Weights of a small image super-resolution model.
Data: 48750 training examples, 50.4 epochs.
Rows from block 6, named by matrix and row number. Each number is 500 + 40 x the weight over its row's rms, rounded and kept within 0 to 999. All counts start at 0. Numbers have three digits each. After the name is the row's rms in percent of the matrix's.
# convs2: expand pointwise conv (model.mid.0.convs.2.weight, 256x128x1x1), inputs 0-127
convs2.63 084:501541509557429479493485513517542579503473508547544481477563546484534552479421525474501455410485622599400495458529508519479445459521559519569471506473488510495428494540505521480572507461471522452488511530520440501436443494445512520541513497482539474502473502472511432490527529479454524474601565458495521534485523542503453517539522511502561489477542490544463469461465486541439516462542
convs2.64 092:538483506448543538521493522503534506500538573479476496516552499527505568556559518527525493555571438459559569547556491509456509547511488545548537524515571544481541486532473564498470456555548513538514528545480545551506520535566553502458536551570483545517574563550553524495565449497514496541457492545561540552559559466507522522564522493537479478499560530472531507530513577523538493597524
convs2.65 078:518481549594482503554546548527529483525462521429546546513486519527584480480443543469551516459492496454502479469486599498499540493487475531493475507523475512565460446514475505464501591456483429473446526525501441478515437498450524465538500462475549501456421462462505511447496620433417524542510524495514518464474499543500470496509518586497458530443442492536453448502548460509426508467480
convs2.66 069:475445462505475511587561576511455471503460500433399544538478471539532477471507553425533519531526419414553553495498545470457485522479447494545464497610445515501485468528436550428445553511494484513554498540488465515538462490497542509515492532500515496483531505477507548460504515452438542582504448484508471523526480448459458426495551544505462477509520450527497475473602480476481474519476
convs2.67 092:532550511547528541504466555583596511512465560527543520531554497515621585498450449509534524449546517484474488498569508586464491537564437527519586519539538567470483434481522486551542538534538519497491539515563490520481518571529491525516550545547519494526525527476565484502532542459489515511530482461546520532514564486498481522554568565513526517489516510492494467477536509560453580520527
convs2.68 060:467552515475491487444455451457512493437499502551471481465457526440499529505442443533457502499461544578460472469565462493570452424484540440446471521429464463489510503507522490484534454513497452502506506478530501479421517509542449497506504459491401473558453505505512461563471433533527461411514506491425495458480425548566539498508468436482477472509487533477502541546391501464474456433531
convs2.69 064:472514510495548474518553503436497509558562496526524568507471499515436449535595498596482463539518590558592453496467465450510521540449578527498460515520451455434546536412595505467484522502462501554474485534493571483555517466522491508471465488427448514453528502544481518511476487542563473521454568526483462477475443535522533541449515514482552470547478510528531511528531507461504464509447
convs2.70 091:467507483531517481452517486484493514504517474554516525480493517470539528468437466539452488460403589611480436530487485544572514474464584478514464483500460458525444542418566479503528489518433508489535470469498501485466479468481420526527466473480451444503431439509499468529498573540535530462569536486481456484461399549541491499430509543450559514503507495557483530475490440489438464445506
convs2.71 092:512518484480508519520500524557543483500515533479478532518523438522552567563564503560511553569568421417596543559517531521458513542524475533529511541542515501525578473507494553518464503552559490552520497500447557535526533525557514519489562543564535573525563558536496570458562489460507464548480453545576537482542532484496536542583524509545471514485518514511531511519557551517512506557487
convs2.72 059:508559495443502456462453439457451530497546484551528522521464547481438465520553392523469520578476570537526521461512460454549478510512556446516500517477476505486517507477574453502499449507502513532537465484506511494475549505535500491456472474490406497480540521501481481549417434569557437477444513535475451532544489508556520541457438436469526480540493492502545544532389561524558523476555
convs2.73 083:474454445542485468578593539565472464561441499487475571508506442511550488486487550439533520502507434433504494475484568484449500487507408567478518502582472500552489462482469520464463591493491530502459493528479464509526461481492499547495495522473553479454455514440518519473465589455461552559501460475521506480481471476455451481497536544519462529471508448504482405448608476492483482511446
convs2.74 044:457512470459416441556574497515589576492550515473456511526509567518494519512506607536514477573490526498533519474513540493510511502460551534615422506509566505586453544528479565497467535464447553555491508491494506488493457476531541492546561444524547463527478496518492491495505562491477504522512482547489528493540506506445546512599508428491454496511567451530498491551470524533532437538511
convs2.75 043:502518413513517505502555529491487455529466462492485544517457469485523529506515455466489549578485461414548472504518517458476511431565452552505437538513484527571543519464533525502441555529521504531510497440433533453510501511475480555566420506538503500546506516462546545467407581447479499512507430459527481479494446463452503481539481553526486537451526420456592415481483531521514461488437
convs2.76 084:491454452541510491602568541525424423525451505479500537524455461514548429478478528429544523491508435443530517468450551461459500497475440509477477478590442481542498468493459441473475565500507513503460481535479444496541480506489551514530503524465561470444477477464425512467473589444445560546511488429517502495474486489455458440466538572475505528480453465511493438465582479503500480461476
convs2.77 171:463497476566454464518507499528464459501450476477511495495443490490546444420461529391503499433432510489464494457455522490446485447439450477467461462525471468516453480503476450511497559445466515460493475479507440455466436458427506484544483471489548412468454448460469457508471555440442542462539498418458492506420464488456457431459534519470513523497459460538451460469525448502477463440467
convs2.78 099:480441489546522496570594544543472516527475501443469581549522471533542494486519576470526526506514436424534512498527621485471530504513428536526482478580485497524497425498488506509455583504499506530478490538472505490568501522500496501536511503496544490481512496482499542464519610433485532611487461491538498481558479510439503503525543560502419560488485469542497441486602510493502489501460
convs2.79 101:452451470557506503538564537527518486515448488480461521506497491507580536462475572440502478493499469446455498523541591502482503514464412569546487491530507523550459441510490551484487573511475522471513494539460455467489449490478500515539463501502530475483450513484565496456530607421454592505577472473513526475474500513443463492547552550539450517441553424536430434454521447475460470502506
convs2.80 132:473525504436501443494472449456445524511550485562543500503500545514422413518508445549509500515477579572500512449461434470551505491474610453502494480502440500466500570475538443524549434490497534539506518494541551511486533503511470473480510463466469497495480486518446484562472421576556457480466539514447478475497510534509542508419417412441558501566484515483517572505444495512517518505541
convs2.81 089:535470502483514562508520509529559528469520550434423484508491443527524579524529541479500528529538353425549549564533538545500534563511432521547535540531542491501561478536451547521426522539540507509522515516477479513547517505551550515524518533545513483510541536533548557473527512442445482589493417513564538518527502479469506493557523505543453501467510513468547428547550542519529467514482
convs2.82 092:488444489525489541516498529527512478483449518451415516506456432502550504486530554431530511502484370409506534541510548503438479510519392518486500504544526494503502463519407548483425571500535493466495488519479479458518478466533510510529502526534483444475548501477481504461519531413446562555513435477547514522509477450444450441513556542544452469449511505525535431522572502457539452496474
convs2.83 073:570525466490551515463472447454461454513534458554557512476415521465500459512529382457468547554475490517540502491454433474487488492509484438474525505489438459486598473470475399545471478538575561508508476475540486506490542475544495500488485499499474460498473497506446539604381466486516472470502501447490478539451490485498483487401495526491558527526456528471528497500436542499547527446505
convs2.84 069:497492536559511530562544570551543515553466534486522530517562495507562555495502539502564530474542525483526489496536592548517531550500461599502495503569536522528473476523525571475536575498472473489485529547503478509531482506501527499507540501478568546498468478487552538442543633456489536594535506515522537499535511554448467522528586571543462521443507512525490480456580455493447528498476
convs2.85 045:502443486462472484539529472544542593515509526556491474525516480466507545460566483532499500580526584540519564518519473505491513512532563481623511542536527565488559570474501508506477484499544542568562469458512535502488543487517495494518470525525514535555581516522528466550502477475487445508492529560511487540524545498505572483499538419514532486562579469497474465526470600577565477567472
convs2.86 119:547476537458537527507496473473496532503574535518522512521540489537460503564576499550535538557569448452568540526528469486500536557556493509520575519540551551495570495502502488487472502566537522522504530539528554551557560539600505510456528548548483535531572579532530537513526487511543489565447494537535503543542543504487537537513488512525507506525509564466568533521520575525573570588499
convs2.87 062:483472512510544494542604539477515531523499498465412577500471470471530488491556528467562515548519468457560539535518610447502555561460476566563483509548496476542557455492462527451399575514479478517514493484443501450561552472534496508538516502463511492484541527494528556495510609483491553554523475497507502463559445507488522503511537551544423513466521469530514456507530519474540441545463
convs2.88 077:500435449489462496537529522516496498505467499462382535528471457459511516467509551453465460474477439467528524518479560465440515512458481541548451551494508470515480546516463544476414539472497473500486446497428475448521471403491571539515446505514472450434500514481491547482488534479451543576514451476508493493483442486496475411539512505537443490482513458520474373503535517454503395485439
convs2.89 164:524459516527488540529524547540525495514458554435458516525528463527571539510534544472539502498544389399511513523546566517442514526535386541508534504518547524515505415534451556493450571493532492501481509547499477518529491523517512512500527532558530515529532527483543521429547559435451532555493447498567527516551537474466490472568566554562416504452509503514490456512563520521524495533484
convs2.90 101:528537518459554431516509459443449507499572455543540535515470560496439437524547446558501498538493575544541516428454494421559530513492596491532475471478473491498540557487521416505504442516489514550517478473532541485503528510505462466477480437462477513483497496539445504553448476575560414507443563543481489488527496520515549540446451464428524526562482507485534566552445509525533522496537
convs2.91 159:505536498406515491442472444463497521458573480554504486498484528482416523545541448567453493552490564573539515515481429489547491508507594453547493517454487487485542565466534474508500404547516506544525470459478544493484554499544476500470486487506431512504535529548473510550469404567578424484468532546478482496529485500546546519480436431469521491545520522462528561527424528504530503524514
convs2.92 095:541461497530533528567548539520505513533478523473467558523474445519577501493558500514531545536541409404552518545523594480454556522536409529542518486539504504529570423473452493509421567555542474531487479501476515468533542532517502487522490520549524494510545550501532525495472591427462529561495445496581499516519486484473521468525532572527460530497494493511514431536573545508550490513460
convs2.93 108:493531492441494472429442421458505512470517459560528462479492537487416468478483441530430461486459586579440461494468399488521471493509595452465510465440477482462495557467572477528559425477484510468506508472519495511460500503455458493480474487476446492528479498501483446551482429562557453434495528489446458493486487497545492527460427442441548470533508523488481538491412474508501514474522
convs2.94 075:500569541591492504443512498490495483512474475506552489440507537470466494485429440519452504473466574550442435483526428536534485449515525449438461510419504489553442456526579471464520528453485425435473518481482473499507472496457439532492438449491448494550422501412501495510427568496524516454515539483449471509451485520567445537437467533495514521500487481514448490468431468477462506460462
convs2.95 075:502513532461570470497518479429405479511548468493490568511484513534436423573558446550530525587544490498586537483509438463582539516494564436489516495522455483496529509501514462493511506507505466494496519540556523520554528532512490465459528473490425516488496516513460552509470412581554439535448498538448451495544481535521526546441447479458483510540442527468547563541516509463548557518532
convs2.96 065:512503520563544566450431564566597461481428513488530465493532488454526577440453440499505496477527494466420391531591492589515535498553421523473525490482539551518489428519523511465538544475543460463451542493498449527507513535472467551478477549503477526540443524463559446496488560436490538516526474478476486480488521514501431533530530586550478498482494509495495465498526475501490542477499
convs2.97 079:456414474524474471577603530504422502495455507463468572536480482510516451474518611417555500503498414437508522474468559483482508521448435521480444477563504478527475500500419503480438565453482495467470524546480501520559450484465513499478509496459533471454491457462473519462503590469446529567513499460490513501497486460444474449472576482506482530492449473507475443479563482468499453471462
convs2.98 164:465461476558497497539536558536508472516427500455461522514469449495589513464459540407509503452480431443481482508508565507445502473490403523477465512519494467525461442504442530491468554481485473472497499505474457487480481486472505516553493503506542493509442466462504489458491602423431564500552438444519518470475468477450451449508575568532448510428499458543470420470545461471472453475447
convs2.99 117:490480479590497505496534514524495477514448462476502537453471471478581501451443508431480500454414488487477457518510547509482500432470444518479469502510476479542467451486488491468480592491464452456491493466482451459480476469457458516539466472486514456475428460437502488495454621441457561479569462440498480490463431519496447483481550580498469530448489460548458442450515425466449484428454
convs2.100 080:502437415494496496594532525547534457512488540459422501511504452515571490506496594391494493470503407446510576515475574503404484538474403510522522481520564495525504471502424497509445513529521543515509485539505498485512528499509582496545524550540566470442523489488504509483546510444452536531507455463524544514491526419470503467562572516494486508480516455501487436485516492549530479485467
convs2.101 106:531473501523513519544499543542552489508461542428473493528515449535575550483510559433526519479564411408506517513552560537439518513535366512518548505527545532538504438539427523515484584515520515492507530535521476522511505530522519527529521544557543502531527523482534497451546562433437546533521444479527533533520545460435488476575567564551452514482511500506490457512560507531514519523493
convs2.102 083:453538418453485419471495454462439502497517420560517479484443521456413444496480462513490518511436589571506516461437416455498497484451552462467455486490445480476491556471529434513528443478475509509513493485479499499476495496463490500446493484464500470492477501521445486555432439543565456447479534486429488491478484472470472481418460413428590482556492468478466514463442491506511517504505
convs2.103 063:430452454433437440494483460482445561473485476564484443513501469526362450454477525450541517486470533531462493451441448472494454444475536497545479452540482509478439544533482531478513448424498532489494475521502475499463443461445516498483501477468543540505487455475454478485469445477478473487516536505484489529486478486475456429454433356470503457541542451460420491475491533520517479494537
convs2.104 067:520498510562597554496503516531529456572479537448532544488519460491567528460538440511545534545542422404553509584512518535515518561494410543444546553558495518509555437492498513462445534543562484508497513529486518546537523518562455532468498527549482525495513503472524551522506541437505547544470443485510517502489493495511432493495546599540477513447496593499536481476574496461524522486478
convs2.105 072:514554468469501441465495437427432476499569448494506503464397491452449473530500465507478514523428558561545515445431426486493491459460567434479477502456458483521516548483500420483523454496504511528487491475494517493494522488521451486460470455487470432485470513506432518566426442544521455464487523482448472488419451509503515499405429448455565522531467491453481519486423524471528514457513
convs2.106 071:496554499496518469431494460434448509485523454519504495474488538469434457527473449554520487512478586592477449445504410510590509481471615431471470455461480474516466556517530483452572467461498509484513492497534498529515510494499454512483493474476435513520463479472472487546457448591527495473523555517431442488468469555517482532400428440490548517530478524488493568465447499483480538489535
convs2.107 179:484532501459504458468514453440462529484555462550528485463459549480391466524504461563468455517449590585501486480457448439564510489474623469489448481461479468480505568483549453496530434492466480514511489480483523482495511480497462476479479466449448508488463494527470493556436447581564437460471553521431466465487468525512544535467420432463528499540493497477507549506422495487499495487514
convs2.108 056:454509473546418418480518428491476501505561483519524476424431460465402492493511521516479531487433541481537463485450485501452501423487452499457444471496499471559507516497470504454438506478462433507510438475413529477497482397514452502496474474475499445503511536510493527493408571472507480407461486523429501525477450498508514431468474518511569488539463420492480458480478536523518468491425
convs2.109 075:518459474414533524568495505554466490516534571500543514538517458536490449523546488465528513479539464463499538457495446508506513566538493436505555492568485503427558486479458444533493431544552556554480488543541539498493537532551558506451551537537523508521553542533450504536480416497525438603434501505528493541510559452460547455485492467468515491557473514439525494519539530566563561561523
convs2.110 076:512467526495485556502527529504544483473500520440439485468522463521503568533509572491504493512521390405510510574522568511471518521505421565517507530508559538542490461524443600459421506505492473492497505539459514521546487507524504502481522516533559548522506535497592572432536536461476513509484458506550558518502492454507497498595532532604428480454544479462471453473546520474501479551455
convs2.111 068:494476455419559525435459416469451491489516469543501495482478466477437482485552426474484519564490490494546524544465392479502480533483576457499552497489470461460569542469498444509467454549541530498515459464531498502516523459554443534456493496529428462461544542522454555564454392558550465515453467491487449518496486467517480472423454447456542487540521539452542514465464514503562511504496
convs2.112 089:527494554579452528517530572534602480517452532421500520491539545487602565503451489527527506472551483457460458507558585522485489512508446518496499562442564537522471434534526551476515533469484444444485512488463458482469496522459520477548527505495529520531516494463558503442526571468428506469549498491546515471501554526528454534566535569565446530403495501548478452520481508502451514488492