config.yaml
image_size: 40
horizontal_flip: false
widths: [64, 128, 256, 256]
beta1: 0.8
eps: 1e-06
grad_clip: 1.0
weight_decay: 0.0
Rows from block 8, named by matrix and row number. Rows with one number belong to one channel. Each number is 500 + 25 x the weight over its row's rms, rounded and kept within 0 to 999. All counts start at 0. Numbers have three digits each. After the name is the row's rms in percent of the matrix's.
# convs1: 3x3 conv (model.decb.0.0.convs.1.weight, 128x128x3x3), inputs 11-21, a 3x3 kernel for each
# convs2: expand pointwise conv (model.decb.0.0.convs.2.weight, 256x128x1x1, transposed), outputs 86-171
convs1.85 100:501498463516536455524482508526445445482511438499498492504521516507503537527488540495513562515504518488478525501484528491523521511556494501496535514452536472527474531471523500466464497506515494519480482540506502524499499472494503500471515497531497502507467538483510512502492524460450466530473474465
convs1.86 097:488500480524541533465444495510515501514464522507479486498466452514479484543518507490510491502488495499486532541518478518540510516507543551553545485483522539480459492468463481493478488535482535514492515513481493513508526509496505464499526488509516515496516536482492493474488470489478474460462481548
convs1.87 103:479481530497492480499472493482468482504514498492539509474498473560519495518531493453509495454494475459475514517439441545506506501457548505492451530496490500509539509460494478503504497511501508483484505529538511498479490508505511484490483519494501471506491476501491486501487482508465489569505524528
convs1.88 103:532507492503560552490539528467531516519485513469457499507517510478493519497490507503546450482508457491515473474513481510509504460488478527487514478480473493455537494523467469524537472545499475533520485473531469502511508517515465544543490430479509541505495525459452489494475503452507460440514485476
convs1.89 097:523510519503483533500476537463544507481451511539496540531516531476504507459484498495488504497490497517512463486475454451524525493481465566519494513556467521508487528503525540462488523464490475501502468496526489481512505503490503502498505492482467455499464485489479486498472492456487485482492511488
convs1.90 110:489470462495558473515545520488516470510520493499467476467511523490467507513485477529522482513516462478509498502514468519522526477507504482542517453469540487412546494499502466512534447502493473472488500539517495514488473476466522501483479471460493508507525502517492515510501534504508529536501531458
convs1.91 105:500467486512497465492510566486468491481500494505520533509509529538510555530491531526499507532474540494521540461445525505497550496495476515497516508511508514517521491498494536515496518498458469480491453508505485481526484448490450494483522495476495507483523480511525468536493512508465487487498486457
convs1.92 100:514527483523557477515494478509516493546534527502549508506528527464473526520529520513508537471500511476483530491474460507499457532485507481433479490437502493515534496520508499495486512517516545485483543560473489492519487512514517537527514557495499496516510481498470477537490496523480480519496474487
convs1.93 118:498520500493472459508544466497520481492423489531431487511469462540503470506511496477489484511495485493523501503510483459488539490482519505480503487502519505510531519493492506494516525518513515464508454467493488511512482530541477519526484463470464491479464509464480473500483532527508533562521502537
convs1.94 109:481490502518523460532545527499471503511483506503526497507495467544546505486507526487477535496501529486500489539548489535539520512485491509502448505486463509479523498509520508474518505471464475529521451518533524495478461481488461438452505506502482447485503507504513486530494484487448460543494506491
convs1.95 118:518500520528526523499510507488467423495476466503471531510494491475478546471493540489487501473466530532521464529525507571497508511502520519567523513564525507509500472480486484504485544506498470464552541502513475500485473445469495475504502491513519519479513460516521466491525557519533548544511519498
convs1.96 098:473471483473489545473478502493482492509507479462497503492471515458505529517472478505526496542488486503519508527478513495515519528554490550531504486498502480541572492507517526509468503515468469464474464483482459528448504478505430443481486488475482503508491503513492504509496530490491486501489500530
convs1.97 101:473477512460509503483528507498458495502415446522491481525487509497486448528508513507494483519490486509511479496535532492509513476504523496489529524493498497493458472494538489503527532502523515526501507501523478465506501486526486523477515450527515495524498486494476507465499513454485476494488483438
convs1.98 103:496509490504488436465478495491504493487487498469451533511478477508513512489434545506528547498490532518487505524493504529528455463438497474508507487520507518488494486461515428480471521509504496485503477469513452477473515512502512455484493477499521524496494525503488513512533516528516503545481552471
convs1.99 087:510518513503528498522488492541519497471494473505480479496514504496503473505505501497491480507529498509508486514532496458505518495509503502526502527487491498523516488495503524543525473489528495509500459500534469455544507500517512519471462486532504518506512481534475500547502517523524512560530481475
convs1.100 088:468421491483498545520472483522463487521498511490523487511497502514531469489511473529502518496534470468455501486493471495540464482500510512502504516537517510498472481512505472515490503501481474505439574526494550509526536478461520491512514515458523484480503536474512508494476469524463526487475494542
convs1.101 097:511543538498482505487458487503501497465469490492509523481485478537487467541528476477504477452503497502497502500521517491566536502538518465473464503487503532505529478524520517526483501489490523489507503515514481469509483528529519549481513491458472494516479513525477497496472521542497527529476494501
convs1.102 098:482468492467442514512490411510501523500458500535534477492503535553489535508474492503541483488519469522480530509499495492484521503480515503544497454501580507513506519523504493531544493531506480502493428484463498517461501464472491489460464517465519464486524473476497482454499509503459499475505466490
convs1.103 085:477544496509490511508526486499467533509496503530482505496553489536526472481493492492467481486536462511519519489491513548524491493475489486486473509522482498488510492528502496528514500506499495522522524500497489497495475468473504521489522494497498502463457530516463476500520490532496548527481490550
convs1.104 103:504517467470504474502548466501526471510490500464527535477511492456501480516502527501504491492501509475488470470423492465497483436532472557474465518496512488573486526523518535510544500513487501516518542476506516512470519537489485564497502503521472505513498493531489494468461513522515513549497435486
convs1.105 108:536476446542509465485461491514507476486505490487527515505514463534513448464475494518522497505486518512521468530495453491496437507455479501511476488510471487466466478512471508500404497490496513475466494509503548522469517490505508476502503493471525494489491536503495498497499496518491484502497521500
convs1.106 087:502519506515525472506507526527476559485479471508537512523434524487480482467474516494489498513464481481478501500483525466507513500510496530501475533493521529562521518503532516499478530529504508466538546493459499468475502458492484551501488485511505505535492506492525480506486547468472455477490466483
convs1.107 105:472476506487486458515537500517460485510473526507483471504519478462485490530515484517506461509447455468464475485451480483471553464465516500490512499477495539538508493474469491453503493431422527480481493528525503481516499467490520542503483465464506493481508502470495500469479477491521529547491489476
convs1.108 111:492494496483491514532515491483472522532468543535518522493510508484534495501486473477522493489500489477453499485496498545557522485492502488487499514486514496476516500498480511510521479463466513455505520519511508510474494497456509471495525471457517501501496527472486493531521483533509528552536575557
convs1.109 093:463474493472547542520525494526548517527519560495493505512522501529510508520475487512478515493522480487523478452507468497509481496527509499463489486470532457489520486465493479482546471500518512527471519523561521463509496482513490510528467524555466476551535541522524473482456482473497464490525467483
convs1.110 109:488495476532514533486511539468496511544537522512467490523500502516495487460488487537488521495506506503492503505523526482494510482498451501503503499475472474468515496483482501482455485463448505492495494565538454483511474478510489512475497485518488504496491516515473476478484481521465523499471421451
convs1.111 106:495540517504492476523507467490491470519519447467530499466511530523444499513509544506476493517494483504542546489476490449458514481499474508523500484518500505522528490465482491464512478516577503538516495494502496480470480514526510486475455497481480495514481483524484464496505499529453521545467491486
convs1.112 106:477493523465486478492465492502490524505490516464542549496509494516467433459505518495489487533522501521465516528489483520541438499521498521509495509530507534507488504472456468519524522517520476502501471487536510466447518493466459493467488483502510458502541534517495502501500459501509499425487524521
convs1.113 095:509499531509495522497462495471476488543554516511519487512541516512517496494491523490507526497557527495486499487495554521528518488471466533516483516500492520513505528513519496522521477484480458470486503501488524485478490447513526535492471474465525512505486555521490479506484507478526501535543505470
convs1.114 102:519504481514489515509512491477529480525530491497541484468496476467499548450478497511522507474495539496494487509506509545520495481471492488531455497497567501470488482510515496520446492477491480489480553508440487542498496503490525532459522549471535504500514537536511522537512514506532574501511478504
convs1.115 087:470499468499506496519583545520511524493527522501571479516492479482528500512472471517509474510493472468447495477461538491512511545488515468520502510510516507520514553489505512467527491504482480530508521496516475523542529487513490555524511589529494523483495516506499476503517480458489492438516477484
convs1.116 115:488455489482497493519512514522531511490495522509540498526528510569490488478476481509494491507516495532475478497508473481513497476499533495478482506501509459464488502520510484512420517500429483430495445459487479534518507527533532473493533486467499502478463496479524492492501542537511507520525584504
convs1.117 097:502449514505489452521504502511481501519498545512462508487538501488467513490480503498486464468496510512511501526523478560506468484557480471514494493483505490486458441444464493489482486481480515488481487496483510517526514489497544482435535477488511493503528550523522553509481483526483517535497508530
convs1.118 088:531493536483460509495477464444505477516512503516468491512492439497528449491514534546507522491503517535492483510505470531502494539469542504445481474457444519530532493492504467506552453487509524505494515495555521492440462525537500471464459491507530487505485525480490506502486499502466518550487547507
convs2.85 095:491527469509487555460512518486462494483518525501500502506518499510536444486475529479479532461510495505520474489481546501472525530510520522505508540486531535452491533490486514493506487462505503479517474491507492468525506500468481501468476497476496474530523520
convs2.86 104:510495532486497454489498510479498468503495523487500492480482437492489477527469517469490457516511502461469558502526510487480468521495507499508484481491510497497494528518544498502463506493503503476470508469455477541478492511548521476486442514523501501493526466
convs2.87 104:518484511473474494537552472526471522501479493458531504485507511464497557534494460496518516528542467473524487499496459498490482492489498529496459499491499473469452514507527526494471547536525537480489531533481506526503532509519509517520513537555485505473512472
convs2.88 103:498468517517497482514482492528505484518502466477491517508532484519441530493476511548534494482501520491485432478546480478494512507501529491507505495524517531534529496525492490499517480495506502506528514524469477514510485435520500483505515448453551480531502418
convs2.89 108:495497493527496518534466501514482452511476479514490502496472445494518458485506490518490527510495492491544501497456547473517519508485511514531530538470506489505522494488528531534491498464570503499530509488520530511508490537487488496505478484487505494501471530
convs2.90 112:534473531520471494496506482518493479518519482497541484549568526485519524474500523522522490505509505469510445527462476500504479487485488447498480490501538572516548464513488524511519526552487526495522556550493486507494484453487458501512551513512529481531525484
convs2.91 091:531539475457472562513530468510511556508511500496483476494512484494555535520465474498526508500497499519537523476486508521506529475506481524495572477492532496472483521471515512497476546509498476483486477531528498496507484498484454479462518520455531542487502453
convs2.92 091:512541468469520472496491522457516473519507520470515498533442517516455530479525508461536478507487495527499489514493478460520464530502518484503445489499476474489484525494476492538472490517535536500454490492519497486498515517480518518532445515542477459410526478
convs2.93 113:492490508472497479471446460500452496501484512477508516500502499520492507530507476527515506490522532500462461498470548522514481519516523501525516506466445554502454497497528513544540514468494498471517495488479503506530513515502527507526509492527509491495490506
convs2.94 117:517505500505481505535540465543506523504518537502486487467475473512553501504454476549494509538564523514485542533519487453503480498468522520496499503482498485510477499470473494466482510523510483507550492484520501513504494487522496497496499481498487494488498522
convs2.95 106:514493476471494539491524515524523502452460571505506482462498518492530486519490508481455530511485522502487559511515505467509490497466511544477538471523473504528495509468519440426493529465486466527490489472517480526465495496509471504466511512496500537522520497
convs2.96 084:508541486488496535502481506559517522480503477492531472454529470521519482501462478516523516461500534537511484502495497469497517553478488546493509488480511549510483457466486529493435545526545482471469477461473470540477480489511491489512485491497501521475467498
convs2.97 097:467469464504521466547513443500465497497514478502493493474516531459483527536513532525525488525519504526504483520479485475543557494474478482490485516470485511521539509512491486513517449502497488518520518505491562482499530524526482476499540508515508490516519518
convs2.98 085:504509528498480486483505511494519469491460495516492468488545519527527511529466462456522492518549478455552519514497507486484497472511468486487507501474495503510508502489545520443500520476518523515488482468536494509484508504588465468443550509464468506556502523
convs2.99 091:474464485497465492508488527509474466546489517503498480473504514476465524491519521528472509488450506490496438514484514500538477508542512470484497548481465461512503512498499441532514511501531502507550531478499520530510464504506502487500465495528462484470489479
convs2.100 086:509495528501515480493512492553524493496480501497491504523473519489513496497476447490479517479526464459477499527516485528517540500517539517503464494523513447485508517520483505467518524491467514485541471496481486563509484518535538497479497449470489498487484507
convs2.101 103:462557487507501514529504501449506456500530488523475502488550517497465479531494462540522472498525519508534499482518500516472517518515458503489486480469541526460474485509452474546505478505491502479459525473464529510488501524497478460512470495474485490485488528
convs2.102 109:519495504506509492463506494555484514468498494487503519541502520471509493535493494486501481480511476484491498478523552534494460510497517527562508502496515471489484541496435529499483497531505491497503480517494490512539476506480485514482511512499486538501495518
convs2.103 090:527463543481503480504499485574474511507470511474483504482497503488517518477464466484480445499517504450494522541510450483523495501509532476492478480527571516491513497513515489456493471503443502487546467487501502546502474477549498476480531453494468492526499453
convs2.104 090:455492486509487484465489509463498459504538503475538493547480496531506493481516536490539486517493513510529443479547529523517485541490493484536511483526482510487470527487471468514490480471565486489503521516480490503503529547482477535507448478496524478489497513
convs2.105 116:510543505527520496493482530499494488498441486516477463551505568507525495539491477510479504527531499425478508521495511498496492487556451501531511482488497491504462500458506526508500526449510552532525512462506464472471512574554515481498490503524490500529462476
convs2.106 097:475494492505515544494490520500472488478493493495507507489485529520527463474524526475472510516481517568476491512486501484531479534488498476489482562472482485423509482504460495511539485499534493466507463497521485459513500534475496517573512521521467521474481514
convs2.107 114:481470484511506516533469474459459529537476503464518491489454486507521539459478474516497524518504501478480494488482503512515497485495519503480529513511504522506468491508510534481507503488460503512507513500502488496473489448473525491501550513534478465526494526
convs2.108 110:490505513515494487521519484447463510496506477533470531532503455495538494505488480511492514506538529489503502530469495484492487497454512512507490488505513533469531479475515545475516528524515525487478507483520524519463480443448515493502459462503536457539479503
convs2.109 087:475474471509531443515516514513506485524496482522514518517510461525466463489521538480505504481470477543537514482498482480489516470523509500506463531504464473464513500505484473516506466498512481520484515505516556463494487455490500488534486478463524497512503513
convs2.110 127:494497488483498487548487476467494482528471546449526505479544493477500478474410507505499502515560512516516479488466472492568479470505520464492536529493580535524492509477551512497504487500474488513476512439468518495498471479515502462461527507492489471503481480
convs2.111 108:511493517494490487565458482488452525499517519495484496456511502506498477472528491474530496482528504573529451488497483465500516504481505522487516521497517526498506499463518469513520483530500538512497497514525494482467501487481483495469515518563480456531519481
convs2.112 108:498508508475467478522542526496505504498476500509522515537494520491532485489502486485510483498540463524487524447490497464502524499525492498481509525504499443505532481480479529505484508498522490481495461468471522531501501504545509472437468480488518506467456491
convs2.113 092:503460479484515475538511504536518512514513513481475520524502479475570558496522500469491469486487467499510488505485480537525511500509537468453450502524513493494487509519535480459513500501471498503526485493547500461505520472487509488507538471458483508507513510
convs2.114 105:534507504551504509458507515451563485486527522508488465553518509491492546462523484479510535477491464511509495494490488495466469511515517507489506453521508525505530450478499508491487484466505516509501494517511487497502495502492521517470497517488478493504475491
convs2.115 084:457529475460470514508519513493506484521487488507517525513487521476463502493513505507468484508494509499479484529535522471505531498500501472553518521473466440505489495513474481480504510487535493527454510512471533460499473541459535532547446468500561480458498514
convs2.116 123:518490520531498465518539523514486506464507510495473508535521498490514486538463488483486487504509524451487480527513549432502457497492493506529519477515497473498546500477453546534519487452518496482469505474504486497495488491468508464492461490479541488496495513
convs2.117 090:474484487451474463514530519468514521514450500492518474519528513463518499482458479491477487521522500486508512466498487499502521495554456503479489458492492484514491461494520501520499501467494511522492456465462526512462498479516520508488499503491533494489494536
convs2.118 087:510468510514514505519508485526500473477463510479483494529497495513505540501513443505502516536550449456523510513511464509501517469510547516456440490508472495504498493494569523481501514524503538559489542519525484523469508532538521460474529532526458513524532493